From a checkpoint of a small masked image model.
Model: 48-pixel images, arch inception, activation relu.
Training: 4800 steps, batches of 128.
Data: trained on telescope images of galaxies (Galaxy Zoo DECaLS), 13.9 epochs.
Rows from block 3, named by matrix and row number. Each number is 128 + 24 x the weight over the matrix's rms, rounded and kept within 0 to 255. All counts start at 0.
# b510: branch 3 first 3x3 conv (model.blocks.3.b5.1.0.weight, 68x34x3x3), inputs 0-11, a 3x3 kernel for each
b510.4 [134  98 111 144 139 133 145 118 145 139 151 157 128 149 160 161 182 189 157 139 114 149 103  84 131 104 109 116 133 122 116 145 133 127 131  83 136 115 144 106 105 145 162 164 179 126 106 145 113 105 153 162 172 213 135 106 130 119 128 155 126 135 157 126 159 168 127 136 138 147 149 151 120 113  78 132 107  63 108  82  98 145  92 106 146 128 131 157 135 120 149 111 137 156 161 160 130 138 153 109 125 141 117 121 119 142 124 118]
b510.5 [ 65 121 118  87 113 154 108 110  92 114 145  94 118 112 126  88 108 112  55  50 131 121 105 120  82 131 112  97 130 110  81 130 164 106 141 149 150 132 125 116  91 148 105 105 134 140 137 156  98  98 141 116 103 127 112 143 141 122 110 140 117 121 143  83 139  80 122 179 140  79 106 112 116  97 152 132 133 134 131 145 135 118 112 133 131 102 156 111 132 146  84 112 132 100 106 121  76 115 133  97 133 144 106 132 165  97 144 102]
b510.6 [139 144 114 118  92 110 126  83  93 127 104 131 117 104 144 138 131 126 152 153 119 150 142 122 119 130 135 116 105 140 101 114 153 138 139 129 131 107  90 101  97 130 105 115 150 126  92  94 112 114 142 110 115 156 136 119 105 117  90 132 124 137 186 116 122 134 120 113 114 161 147 126 150 125 109 134 130 115 124 125 104 147 141 109 131  77 100 142 103 115 151 137 143 103  93 123 109 104 153 170 165 134 145 151 143  98 105 122]
b510.7 [107 102 117 115 128 118 115 122 146 165 164 151 167 147 124 164 122  97  91  93 126  87 105 142 135 143 174 142 139 129 143 107 106 130  85 124  79 134 130 116 139 108 128 119  88 130 128 131 127 108  98 123 109  75 132 134 142 142 134 117 144 121 105 195 128 127 179 111 115 150  93  85  70  81  95  76  99 119  86  99 131  70 117 124 112 158 114 134 146 146 140 125 129 142 129 130 124 131 143 100 138 148 109 140 122 137 144 125]
b510.8 [ 92  50  54 126 138 116 116 137 111 118 141 149 129 126 122 123 131 138 138 125 143 131 117 135 148 122 139  99 131 122 122 103 101 134 129 127 109  84 108 117  75  91 109  85  90 130 131 153 109 123 118  64  89  97 126 124 142 111 124 107  69  94 109 119 158 149 103 120 134  76  91 105 119 124 110 103  96 103 142 112 125 124  79  52 110 124 126  84  98 113 130 117 132 144 133 123 146 169 154 147  89  83 132 140  95 116 132 108]
b510.9 [137 146 143 169 111 122 169 167 132 111 111 148 149 129 133 152 131 106 154 159 101 107 143 128  74 117 145 117 144 160 109 113 125  80 118 137 103 137 121  99 137 138 108  84 122 109 108  91 144 141 136 155 133 102 132 134 124 144 151 145 145 133 126  98 117 139 138 132 126 158 139 104 159 141 101 103 135 134  98 113 142 150 151 163 117  93 133  99 112 140 113 145 175 113 119 151 138 110 142 135 163 144 146 173 156 140 140 126]
b510.10 [127 107 157 126 109 162 150 135 137 163 137 136 155 116 132 145 102 118 117 154 142  78 142 156  97 140 137 102 101 129 122 144 158 117 123 154 164 157 152 132 100 135 129 118 141 163 133 134 131  99 118 158 128 143 113 118 139 103 108 137 143 149 151 163 130 132 175 107 114 180 125 138  79 120 124  43 113 125  73 102 119 117 113 109 126 123 121 145 134 111 110  76 119 126 100 149 154 118 120 145 129 171  98  87 176 133 118 166]
b510.11 [121 140 108 121 122 144 163 141 156 151 150 165 142 147 161 127 142 149 114 101  78 157 120  96 171 144 122 122 154 121  73 123 114 141 160 136 138 134 131 120 130 162 103 102 164 157 144 165 103 125 156  93 118 162 158 158 151  77 116 144 102 127 150 145 152 162 135 156 132 107 123 135  81  80  68 117 105  66 127 114  87 139 128 134 116  85 140 165 147 153 155 145 158 110 125 173 142 130 138 129 131 121 102 133 139 130 130 147]
b510.12 [137 153 153 114 131 134  96 134 141 152 142 121 153 125 119 169 128 129 137 139 134 127 140 174 103 109 143 145 122 127 127  83 110 132 103 151 138 148 130 136 138 123 131 116 117 177 150 129 150 110 102 152  99  83 167 131 136 144  94 109 170 129 141 144 102 110 161 103 108 198 136 121 100 104 113  80 121 145  65  61 102 120 123 131  95 126  94 106 137 137 144 127 125 131  93  97 145 109  96 159 162 154 126 150 136 106 137 120]
b510.13 [ 94  98 115 122 104 102 120 110  99 134 139 124 128 136 130 122 119 131  91 135 167 112  91  97 140 143  97 145 119 135 123 143 178 114 119 141 157 130 117 129 105 121 160 178 164 145 106  95 140 121 115 182 164 159 136  78  81 135  99 130 175 148 141 130 132 136 137 106 116 128 102 123  64 132 166  96 108 107  86 113  91 141 104  87 137 138 143 151 145 130 138 112 113 146 124 138 143 147 150 132 120 152 112  97 113 131 115 119]
b510.14 [146 147 115 137 133  99 138 117  93 149 146 156 160 160 161 154 141 140 133 100  95 123 103 112 138 157 146 176 152 151 129  75 107 146 121 155 115 137 143 150 152 140 148 122  99 172 152 146 153 132 114 144 107  83 172 144 146 129  98  98 151 112 109 143 122 147 132 122 150 135 117 135 103  64  86 103  89  88  93 117  97 123 143 133 133 122 104 160 141 129 161 157 128 137 135 102 140 152 129 131 114 119 130 113 109 139  94 103]
b510.15 [ 93 127 114 149 156 135 118 115  90 107 135 156 147 121 141 130 111 124 158 129 103 125 133 110 114 135 138 112 124 120 132  93 129 136 115 129  98 105 101 124 100  86 134 109  95 100 135 144 105 137 128  72  98 108 108 126 145 138 144 128  75 117 110  99 155 172 120 123 168 107 102 127 150 135 116 101 119 110 114 137 138 123 117  66 131 152 110  99 103 100 155 101  92 182 126  92 156 139 113 118 142 131 176 163 149 128 115 130]
b510.16 [132 121 152  90 118  81  85  74 101 116 117  79 131 144 102 109 144 113 129 130 205 117  99 119 160 122 121 126 102 115 126 119 141 106 137 142 140 107  82 149 114  84 114 145 137 124 110  80 137 129 107 119 150 129 114  95  70 140 153 106 122 152 152 106 102  81 125 143 114 110 152 107 126 122 205 111  73 128 167 128 134 139 125 106  98 135 102 112  96 143 136 135 158 138 114 114 148 124 150 156 131 125 147 139 106  60 125 132]
b510.17 [ 50  49 130 125 165 130 134 132 104 120 125 125 115 109 107 114 136 136 107 109 116 132 132 112 108  96 110 102 106 120  95  97 124 131 123 105 158 117 129  73  72  81  60 127  79 151 131 153 113 117 100  91  93  71 126 115 134 121 149  95 102 136  96 143 165 140 123 124 128 100 130 117 126 145 147 120  77 114 127  78 122 132  69  60 108 159 149 102  95 120 105  93 136 118 142 152 127 160 182  70  83 140 125 181 112 134 172 113]
b510.18 [ 90 172 178  98 137 142  77 107  95 137 116 112 156 160 130 130 160 154  99 136 109 100 117 126 133 128 118 147 141 125 130 123 113 135 144 122 130  95 122 152 140 140 134 152 147 129 128 139 143 138 134 144 153 151 160 144 141 128 120 117 140 128 114 115  99  95 141 110 104 168 153 129 121 164 120  97 133 145 116  84 113 123 134 137 115 130 133  92 122 128  89 111 102 121 109  98 118 120  91  94 134 148 105 125 132  73  98  97]
b510.19 [144 163  41 133 118  78 122  93  92 106 145 113 103 142 138 112 104 114 164 126 157 163  83  99 140 101 108 138 134 115 146 155 119 143 112  82 130 152 126 110 162 148  95  86 115 116 138  98 110 152 113  67  98  88 111 144 118 105 128 125  84 110  90  90 117 111 120 147 147 107 128 114 153 101 175 162  93 123 129 112 121 142 172 167 105 136 142 140  92 127 133 135 122 102 113 107 102  89 112 144 192  70 132 150  90 112  86 101]
b510.20 [130 157 135 112 117 131  82 105 113 124 124 132 151 133 125 218 188 151 158 130 130 128 129 136 107 103 151 127 145 144 129 130 112 127 131 127 117 131 130 129 152 140 140 133 141 143 130 125 144 133 128 133 118 121 141 113 122 112 109 106 133 130 117 129  97 100 136  94 106 244 175 130 117 111 123  88 104 115  74  83 103 129 132 147 101 125 115  81 102 119 142 154 150 132 114 114 145 127 122 140 141 121 107 116 140  90 112 139]
b510.21 [ 89 155 117 146 177 147 149 151 111 160 146 113 125 111 107 134  85  91 116 131 113 112 126 108 101 154 126 151 145 149 157  93 114 144  99 107 111 114  98  98 121  92 115 109  93 153 151 141 140 130 115 132  85  98 145 159 134 150 137 120 146  95  82 168 137 136 137 125 140 121  89 103  88  90 107  91 128 110  88 166 149 100 125 115 127 132 133 133 128 102 133 151 129 112 142 119 102 103  85  99 141 105 129 183 141 154 145  81]
b510.22 [117  88  35 160 165  91 123 142 120 122 145 141 119 134 131 155 148 143 114 126 139 121 125 129 118 126 127 123 134 120 104 111 112  81  89 102  96 117 123 115 152 142 121 144 145 118 125 152 138 145 145 109 124 127 137 115 147 146 152 163  90 111 119 130 153 145  99 104 113  86  88  83  75  90  64  80  68  70 118 130 124 124 121 108 123 170 149  87 150 155 116 124 124 142 159 133 110 139 115 109  87  68 167 173 113 156 165 142]
b510.23 [146 116  95 120 129 129 136 122 154 148 125 169 141 125 169 174 181 209 133 149 105 145 156 101 119 121  87 124 112 133  86 113 116 124 127  87 142 108 139 120 110 135 112 139 156 140  98 133 123 110 130 116 129 170 153 131 107 115 121 131 123 145 144 130 122 175 131  98 141 179 169 182  88 101  90  97 107  93  77  80  65 149 142  90 115 115 121 126  98 108 141 121 139 122 128 166 123 138 163 172 153 152 157 138 149 139 131 156]
b510.24 [ 71 113  86  92 140 112  89 119  91 155 147 135 148 148 137 159 164 179 141 129 138 148 133 123 155 141 148 155 151 141 140 104 107 148 116 121 102 124 116 104 124 121 138 136 159 133 131 136 133 135 133 147 141 151 143 144 143 147 144 131 166 130 122 162 107 138 129  65  99 166 114 153  69  64  74  82 122  74  85 102  89 110 146 134 108 145 142 113 125 138 147 154 133 145 166 138 127 131 110  73  94  64  88 144  92 106 120  88]
b510.25 [169 160 159 151 135 171 163 170 180 137 146 133 147 147 140 127 123 124 145 112 106 122 108 122 140 165 142 160 138 133 136 101 129 157 152 164 147 152 125 163 136 116 131  84 102 196 168 154 156 126 137 116  90 121 175 150 133 126  78 106 117  91 137 101 125 151 118 161 167 117 124 146 125  93 109 106 115 110 130 169 114 136 153 115 137  90  68 151 122 118 150 122 104 126  76 100 128 139 126 161 122 130 140 113 145 154 138 136]
b510.26 [ 95 155 161 128 115 120 189 137  85 100 134 108 120 134 120  94  92  88 156 110 127 132 107 122 105 118 124 153 156 128 117  99  91 116 139 153  87 112  74  93 147  99  75  52  78 111 102  64 137 146 103 149 127  98 116 130  85 127 149  98 128 131 113 123 151 139 124 144 114 110 120 105 161  95 133 132  82 114 128 132 140 103 134 144 102  89 124 136 130 133 164 154 170 139 130 155 127 101 140 127 165 137 157 196 144 143 124  85]
b510.27 [113 132 125 122 124 143 143 122 109 140 119 133 135 128 142 146 125 127 137 128 122 130 122 118 100 121 145 104 110 134 114  94 102 112 112 115 122  89 103 102  95 123 105  78  91 130 109  85 106 101  80 103  84  83 124 140 108  95 113 112 105 100 118 124 132 121 140 136 127 149 125 111 118 109 103 120 108  86 103 117 117 111 134 143 102  76 123 128 123 108 153 144 154 116 123 159  99 103 142 157 166 140 123 181 166 129 127 108]
b510.28 [101 104 112 130 130 135 113 131 120 123 135 137 132 140 122 136 151 112 151 147 138 104  93 156 138  97 168 124  90 106 165 127 128 138 112 123 150 161 177 136 111 107 146 119 110 147 146 148 150  93  54 177 127 102 128 123  92 168 111  68 181 125 119 143 125 144 118 123 141 149 122 118 129 131 130  76  82 157 104  58 155 123 117  77 150 150  94 108 150 116  91 107  56 133 116 106 156 127 118 124 116 118 136 145 138 161 138 141]
b510.29 [162 125 100 147 120 127 131 122 124 155 146 154 163 145 163 137 109 143 108  99  94  97 110 103 140 174 135 158 144 144 115  74 108 128 126 146 130 132 140 150 143 138 127  84 123 186 158 160 134 105 130 103  69 111 183 171 173 131 105 138 132  95 138 126 130 153 143 146 153 121 114 133  94  97  79  95  99  81 115 146 115 145 151 151 133 124 127 156 111 119 167 144 138 115 129 130 110 120 118 137 120 120 141 143 166 138 101 127]
b510.30 [157 144 162 139  79 115 121 126  98 127 127 116 142 103 109 112  97 105 156 133 136 113 142 121 120 161 115 143 164 153 134 112 156 133 120 178 127 142 131 149 117 131 139 106 106 134 138 157 140 114 146 149 110 121 130 138 154 139 100 112 124 102 143 124 118 128 124 139 159  89 109 145 140 123 136 120 124 135 113 149 136 129 134 131 136 113  54 131 161 120 183 130 126 164 104  79  95  89  65 164 134 153 157  70 123 126  96 109]
b510.31 [101 129 143 164 162 143 130 131 114 133 149 162 119 123 146 127 122 125 150 112 101 167 129 113 135 150 156 111 138 125 117 135 118 143 130 117 127 121 125 117 110  98 147 133  82 124 144 161 117 100 124 106 125 122 124 119 153 134 118 135 129 141 132 133 165 180  87 130 164 101  86 121 112  97  90 134 114  89 109 144 129 121 114 105 148 161 117 138 152 130 117  90 129 156 111 116 166 167 141 134 131 126 171 133 144 156 145 150]
b510.32 [114 141 110 140 182 121 107 116  97 114 112  82 139 150  96 102 104  92 109 130  72 103  97 121 109 119 117  96 103 144 110 101 108 116 120 117 103  94 120 129 156  97  89 123  88  92 100 111 122 130 118 119 132 120  93 117  91 120 175 130 115 132 133  88 115 101 140 184 135  97 141 103 152 170 143 142  90 170 153 130 161 116 151 111 133 174 139 111 120 120  97 112  87 117 135  92 111 100  92 114 137 131 157 202 138 107 142 105]
b510.33 [137 155 148  99  92 138 150 102 137 134 114  88 126 127 134 141 111 122 108 112 171 178 148 123 190 133 102 143 106 121  69 126 149 135 160 127 160 131  97 147 140 132 101  97 156 138 142 129 117 137 142  92 109 133 143 164 126  89 118 141 118 157 152 133 113 107 136 154 108 115 146 117  98 104 174 166 109  92 183 128  92 144 157 128 111  64 150 168 152 162 128 137 173  92  87 147 167 137 155 156 153 132  98 108 153  86  86 130]
b510.34 [ 87 160 144 110 127 112 172 114  64 130 142 116 117 127 117 106 113 114 148 107 148 123 116 126 112 107 122 161 142 125 108  80  94  97 124 139 115 120  69  88 114  81  95  51  80  83 104  87 120 124  99 129 103 119  96 139 102 109 147 103 121 136 135 131 144 122 123 137 120 115 143 139 145  99 141 126  88 118 122 120 121  93 150 137  89  74  83 143 120  85 171 177 165 135 131 142 131  94 137 118 171 126 129 198 149 142 114  86]
b510.35 [105 124 126 142 116  98 151 115  75 123 121 144 135 127 160 156 147 163 164 123 125 126 116 108 122 114 138 124 147 100 116 126  99 110  94  74 102  91 111 100  96 113 149 133 122  70  97 135  83 100 115 133 142 149  83 101 135  99 128 140 112 131 133  73 106 142  87 123 181  93 116 171 145 120  85 135 112  70 113 100  93  99 121  98 134 149  85 129 143  86 152 127 144 146 121 113 147 129 135 105 136 149 132 130 154 160 136 104]
b510.36 [139 159 111 144 143  75 131 108  62 141 136 154 118 127 149 142 156 142 160 149 142 159 111 112 109  77  98 108 117 122 109 128 101 114 100  69 111 134 158  73 132 151 135 142 119 100 120 147  86 125 156 138 144 151  81 116 156 115 128 168 143 165 158 101 127 144 101 148 165 107 153 169 141 127 107 156  92  81 100  68  72 136 157 145 120 142 117 136 118  65 148 126 114 118 114 107 138 136 133 132 172 152 144 166 122 160 137  66]
b510.37 [108 113 129 117 137 120 101 119 115 139 132 138 143 146 143 185 176 166 138 150 167 109  98 144 115 102 127 127 115 127 146 151 136 132 101  96 123 112 148 129 122 131 187 179 152 109 103 134 137 109 143 204 187 170 128 100 132 148 128 151 181 143 136 152 127 119 121  95 109 172 140 153 105 123 119  95  98  93  99  87 100 133 108 134 144 155 133 123 121 113 117 108 118 152 150 137 149 155 130 131 127 128 123 127 109 122 128 109]
b510.38 [171 115 117 132  76 127 170 126 152 133 137 107 144 141 105 131 103 117 135 123 112 115 142 146 125 182 131 127 138 137 116 132 149 101 148 202 145 145 113 175 148 125 142  99 130 143 130 115 147 127 141  98  84 121 142 154 125 103 109 128  77 102 150 127 124 125 136 144 111 114 130 111 141 103 127 120 127 134 129 188 135 156 157 108 143 102 117 166 131 156 178 128 153 120  73 133  94  90 141 168 125 122 126  84 130 134 126 131]
b510.39 [ 39  61 120 105 139 168 148 131 128 135 144 122 139 144 145 116 142 154 119 120 137 131 121 130 139 118 114  90  82  79  74 101  95  90 121 101 142 128 107 103 137 119  76 162 119 148 108 102 150 159 109 107 118  71 116 110  86 128 131  94  97 116  88 135 154 106 135 134  97 108 119  98 123 131 170 126  86 121 144  96 114 104  64  77 118 143 172  97 122 148 114  81 125 118 116 164 146 152 170  67  83 102 135 168 136 157 174 126]
b510.40 [114  87 130 142 100 146 191 149 108  99 119 106 118 138 145 104 115 123 139 137 132 121 122 111  96 141 138  96 116 123  80 102 111  86 121 130 138 130  75 137 114 105 120  88 100 145 135 103 141 133 114 126 118 107 127 156 114  99 136 126  83 113  99  96 131 126 102 141 156  90 101 113 140 130 144 151 113 108 146 141 142 138 126 108 149  69 136 152 108 119 152 143 177 119 122 195 109 110 184 128 121 117 127 147 160 155 129 105]
b510.41 [123 136 139 119 104 105  82 100 105 149 138 154 141 107 125 166 153 154 145 171 172 121 116 133  99  82 111 103 107 110 109 135 129  92 110  99 134 133 144 121  95 133 125 124 140 117 110 106 119  97 116 133 130 133 111 101  92 127 108 119 146 146 147 143 118 108 139 102 100 192 174 158 107 131 145  95 109 116  77  89  90 125 143 137 113 113 110  70  85  73 113 124 115 130 112 114 133 143 140 151 165 149 155 145 160 102 126 134]
b510.42 [157 145 153 151 147  78 143 133  94 144 118 133 133  83 127 111 124 152 118 136 164 134 137 139 145 111 110 170 136 120 116 120 157  85 120 120 130 111 129 138  97 108 141 142 139 125 117 126 149 109  98 141 121 119 128 126  85 128 110  75 138 135 169 113 114 116  85  95 137 115 140 182 110 132 135 131 147 143 138 113 115 126 121 132 124 144 110 133 160 135 150 132 133 133 114  92 142 123 122 153 136 147 145 117 132 141 137 114]
b510.43 [126  86 117 124 120  87 141 150 126 114 105 144 124 129 123 130 115 129 101 117 119 106 115 148 125 116 134 138 101 138 148 116 137 143  97 126 159 141 172 151 107 109 152 132 142 146 121 143 157 108  90 162 145 135 132  85  89 167 100 103 167 122 113  98 117 144 104 107 136 111  88 125 102 111 124  99  73 139 102  82 131 143 122  75 147 148  86 132 155 118 129  97  64 150 147 101 138 174 138 142  83 153 147  88 113 163 135 144]
b510.44 [118  89  93 105 112 128 135 138 152 125 143 145 120 134 125 123 118 130 142 110  88 146 116 110 119 127 115 101 173 149 120 158 125 162 138 106 121 124 174  85 107 168 155 129 171 110 121 164  88 111 166 143 144 170 115 127 161 113 122 159 153 139 151 139 148 108 132 123  80 122 106 108 109 113  99 123 118 104 107 120  80 123 118 164 127 126 162 164 140 149 119 127 143 104 148 153 133 132 122 116 106 120  65 109 117 118 122 132]
b510.45 [157 168 156 132 128  94 123 134 114 146 140 133 147 137 145 148 149 146 125 126 127 113 109 142  99 107 142 184 136 155 144  83 111 148 119 133 143 135 128 163 142 116 144 123 113 180 140 120 169 131  92 154 113  88 163 117 123 152  86  85 160  91  98 126 102 131 101  95 140 165 137 148 113 103 100  96  95 112  91  64  90 131 157 123 137 137  87 137 128 118 126 140 105 123 129  96 121 127 118 152 138 140 152 107 101 133  93 116]
b510.46 [ 60  93 125 108 129 136 109 109 101 142 135 126 170 149 138 154 131 150 131 117 133 132 108 137 140 127 147 118 121  97 117  95  69 114  88  84  88  98 101  91 108 102  82  94  85 129 113 118 102 116  75  97  93  50 123 113 111 104 126  87  88  98  81 157 140 120 167 135 119 132 106 103 103 107 111 109  94  97 135  99 126  49  68 110  77 106 126 102 105 113 128 120 141 123 129 159 145 145 171  59 136 144 126 171 133 122 120  88]
b510.47 [128  92 118 124  80 149 119 129 166 121 162 147 151 158 122 139 116 118 105  95 114 105 102 139 140 157 160 118 118 119 120  94  96 112 128 160 141 156 154 157 136 121 133  93 129 150 137 130 150 101 111 133 112 119 148 114 137 154 106 103 128 114 134 148 178 149 143 159 129 126  99  83 107 107 120  96  97 134 130 146 142 130 129 113 148 115 108 144 135 155 157 120 107 156  86 115 142 147 181 137 119 151 138  94 149 129 128 155]
b510.48 [ 99 111  60 123 117  90  97 130 153 133 152 159 135 137 160 130 112 125  99 124 134 115  57 104 148 144 133 127 142 118  81 132 126  90 149 130 124 159 166 125 146 175 138  93 147 137 157 162 113 114 149  83  71 132 149 178 172  91 110 147  94 114 141 116 106 102 137 170 127 115 147 125 102  92 103 133  80  66 150 143 102 115 145 169 132 136 148 154 141 153 109 147 125 109 129 123 129 130 137 109 140  88 137 141 101 119 149 148]
b510.49 [110 155 152 166 146  99 120 112  97  92  94 130 113 110 134 143 119 154 165 111 102 139  98  98 125 114 133 144 169 140 151 140  86 152 102  68  79 110 142 130 145 126 171 121  79  82 117 130 118 148 126 132 117  59  91 122 161 102 127  90 118 106  38 150 118 129 114  85 142 132 129 174 138 126  89 135  94  97 133 131 138 112 140 154 155 159  71 155 118  54  98  98 139 135 126  95 126  98  87 117 147 139 173 125  87 145  93 114]
b510.50 [119 119 117 151 138 119 127 103 115 168 148 158 103  93 113 116 100 112  78 122 114 151 172 138 124 132 115 133 139 102  86 124 138 134 166 147 163 145 154 106 115 152 117  86 134 131 138 152  99 105 134  94  92 143 123 132 132  97  99 115 103 142 163 140 139 118 122 122 111 126 135 118  81  96 109 149 160 107 124 107  88 111 117 121 140 100 127 162 147 122 147 128 138 135 109  94  86  69  93 133 138 154 124 109 130 102  83  93]
b510.51 [166 126 128 169  69 105 157 130 141 146 129 139 133 121 122 127 124  98 164 181 133 125 139 140  89 117 125 102 107 161 115 163 171 118 161 124 132 127 140 114 104 131 128 131 125 132 103 132 134 109 150 144 140 165 120  79 129 113  98 162 153 158 183 134 126 135 124 110 103 170 132 108 133 145 113 111 127 109  85 107 122 142 116 133 129  99 116 134 120 129 136 128 127 125  99 129 143 143 171 169 126 153 146  80 150 130 116 164]
b510.52 [148 160 109 132 152  77 141 101  66 151 116 143 131  95 142  98 105 139 144 139 168 113 144 129 149 142 121 163 111 113 143  83 148 123 108 144 115 120 110 128 123 118  89 109 131  97 114 127 103 132 147 111 134 158 103 133 132 126 134 144 133 113 183 121  93 136 119 103 146 110 114 171 119 119 138 122 125 128 158 134 115 133 164 132 124 132 123 133 142 127 188 159 147 173 126  98 144 107 126 154 151 108 145 179 122 132 117 113]
b510.53 [127 125 114 110  97 118 120 101 118 159 137 151 146 142 166 119 125 153  87 135 157 136  95 137 166 125 117 137 160 122 112 138 111 117 139 130 145 131 185 136 151 197 134 114 166 148 161 194 115 131 182  96 104 146 148 160 190  88 112 137 115 132 134 141  99  86 146 151  98 131 155 129 102 106 104 138  93  90 137 128  98 142 122 164 149 106 151 190 138 151 111 119 136 109 119 127 147 130 129 113 127 116 104 100 113 128 100 119]
b510.54 [ 88 147 145  84 145 172  58  81 114 128 115 107 146 156 110 132 157 152 127 126 124 144 125 120 164 137 132 125 125  99 122 115  78 126 157 110 141 104  85 139 149 115 130 170 145 135 109  96 136 138 111 139 158 140 141 132  71 139 157 112 150 157 126 115  86  87 144  88 104 160 155 143 120 142 146 100 124 140  99  80 109 125 138 119 109 161 165 113 134 134  93 112 102 120 116 131 153 124 132 110 123 117 102 160 166  72 105 130]
b510.55 [112 103 169 133 154 157  78 123 110 131 101 120 133 151 149 164 166 150 151 158 126 116 110 151 111 110 166  93 115 132 109 137 119 141 106  85 123  92 141 110 122 133 179 193 144  90  79 121 104 115 126 162 174 152  81  94  92 138 150 153 125 155 141 118 110  84 132 134 119 150 135 117 136 163 149 121 115 133 118 103 157 120 119 155 139 148 153  99 139 122  88  82 130 132 139 162 136 157 135 121 113 135 134 176 139 119 171 107]
b510.56 [165 119  56 125 130 130 140 153 155 121 142 172 105 127 122 139 123 124 125 124 118 121 111 125 150 145 144 132 107 131 127 158 168 130 161 129 154 125 120 149 115 103 113 128 165 167 122 106 144 104 120 118 136 168 143  93  94 119  88 142 100 106 152  84 112 170 151 129 102 160 123  79 117 121 136 113  94 117 149 140 131 157 126  66 120 100 116  89 113 141 167 118  75 110 116 156  75 117 146 158 105 131 120  85 123 114 136 170]
b510.57 [139 155 123 133 141 127 131 126 126 160 146 162 143 151 157 166 157 171 123 127 105 131 144  97 115 111 113 171 134 140 134 113 131 147 121 128 145 148 139 150 140 143 156 140 152 176 141 138 164 129 127 172 145 154 175 118 116 144  99 106 168 131 122 137 118 171 107 103 154 149 138 166  81  75  81  73  66  66  85  78  83 135 147 130 140 143 120 148 132 123 140 134  97 128 141 111 120 127 117 130 136 112 130 119 116 138 108 129]
b510.58 [ 75 120 131 148 132 119 152 128 113 109 124 135  97 147 126 135 149 133 141 131  57 163  96  82 101  81  97 126 116 127 118 135 133  97 114 105 108 111 130 126 101 110 157 151 128  91 103 129 108 104 107 137 145 140  83  96 121 121 141 136 122 139 119  92 114  99 112 179 138 119 167 122 146 156  91 163  98 109 109 101 131  90  93  87 145 144  98 118 146 116  62  64  77 120  86 101 149 137 108  84 112 138 156 126 128 180 163 126]
b510.59 [140 151 153 137 157 166 135 126 143 115 146 132 112 142 137 106 117 140 151 118 126 149  94 111 163 167 148 120 126 117 107 115 113 143 114 126 118 108 109 111 133 114 129 136 113 114 124 126  98 116 131  87 110 119 138 160 134 117 139 141 111 138 129 104 142 134  97 143 134  87  90 115 169 142 167 170 121 117 163 181 162 133 134 127 133 144 155 134 143 137 121 104 137 142 112 116 160 148 130 136 151 122 156 179 146 120 129 134]
b510.60 [ 86 115  94 115 169 143  87 126 115  81  96  75 140 146  99 120 153  97 153 137 134 125  96 149 150 111 148 123  79 102 125  82  79 139 119 118 124 103  91 118 135  88 109 158 127 128 108  83 123 158 104 130 146 115 116 107  67 155 187 125 105 148 109  76  96  92 128 153 107 112 144 109 166 151 182 142  89 146 174 110 148 112  88  73  94 146 163  79 124 158 134 106  99 156 133 137 162 150 139 102  91  57 121 201 145 103 181 129]
b510.61 [ 92 156 145 143 140  80 154 117  58  96 106  87 117 144 131  92 112 108 142 128 136 115  92 114 132 104 120 159 129 115 111  73 113 133 134 139  80  80  41  84 133  84  84  76 108  59  75  82 111 142 111 139 127 116  77 114  92 122 159  97 141 158 147 102 112 103 106 137 134  91 128 125 148 117 148 108  60 119 143 129 147 106 143 117  97 106  85 116 128 143 157 166 161 147 135 131 159 145 168 110 151 119 165 205 139 154 140 113]
b510.62 [115 104  90 129 112 112 138 111  99 128 127 127 131 124 115 124 118 118  92 116 161 131  96 127 128 103  70 159 120 110 128 112 154 105 116 165 135 137 143 128 113  95 124 149 156 146 113 114 139 122  86 136 148 136 150 108  92 181 130 112 138 129 142 116 112 120 151 121 111 130 106  97  94 111 186  98  85 165 119  84  74 145 146  61 140 142 124 127 140 142 152 147 121 138 126 116 124 129 127 128 110 128 146  87 101 159 103 102]
b510.63 [116  84 139 102 114 163 161 164 153 173 143 126 171 126 116 125 100 124  80 120 131 110 152 136 141 159 114  99  92 139  94 103 151 107 151 167 146 156 139 143 133 113 112 119 103 163 134 137 137 106 118 150 148 129 139 119 149 111 101 143 138 140 144 187 153 134 165 122 121 125  99 101  76 102 132  88 144 166 121 131 150 116 134 131 135 126 170 127 136 152 131  89 129 110 112 154 118 134 180 140 124 148  96 133 141 141 147 117]
b510.64 [ 62 135 145  96 154 162 102 130 112 100 127 102 132 137 126  97 125 149 136 109  85 126 118 104 135 129 107  93 112  89 113 113  96 101  89 111 136 126  90 139 163 113  90 154 121 165 142  92 152 143  72 138 133  78 151 135  95 153 161 102 142 124  78 106 143 107 152 163 132 121 130 105 137 133 137 106 106 151 101 118 156 107 115 130 124 154 160  65 143 152 106 100 100 113 109 147 112 108 133  92 148 130 137 189 147 122 180 125]
b510.65 [132 159 139 134 125  94 158 131  97 124 124 149 113 102 162 113 128 167 122 138 148 143 163 123 146 136  99 148 139 115 108 116 142  96 133 130 124 116 135 111  99 142 124 132 143 114 130 152 114 110 143 143 125 159 127 106 144 122  88 135 152 129 180 127 120 141 104 114 156  98 128 191 116 118 113 124 150  95 131 123 104 131 131 111 128 123  97 149 160 126 137 135 119 142 103 105 145 111 116 147 153 158 149 136 147 169 142 138]
b510.66 [118 125  64 152 132  84 153 109  77  89 115 141 146 133 141 129 134 131 139 114  96 136 105 118 111 101 139 104 112 119  98  98 102 112 100 103 120 149 157 127 152 141 129 133 126 110 119 150 124 141 132 138 145 138 114 103 167 110 123 161 144 126 142  81  98 142 102 126 156  87 119 145 148 120  79 148  87  81 114  87 121 128 141 128 142 153 116 141 134 112 107 137 103 124 152 104 126 129 102 123 138  79 159 134  80 160 104  57]
b510.67 [141 130 136  79 151 182 105 135 142 129 115  98 152 131 124 143 121 120  95 111 172 107 107 168 145 152 162 102  76  90 110 108 143  94 116 140 122 129  99 103 141 134  79 140 135 104  93  81 119 131  97 113 136 109 123  94  93 139 134 138 111 131 144 134 126  90 163 134 100 140 107  99 101 112 178 124 105 168 127 127 141 127 135 131  75 153 188  81 113 171 112  90 103 106 122 150 104 121 159 146 135 108 107 185 148 125 167 147]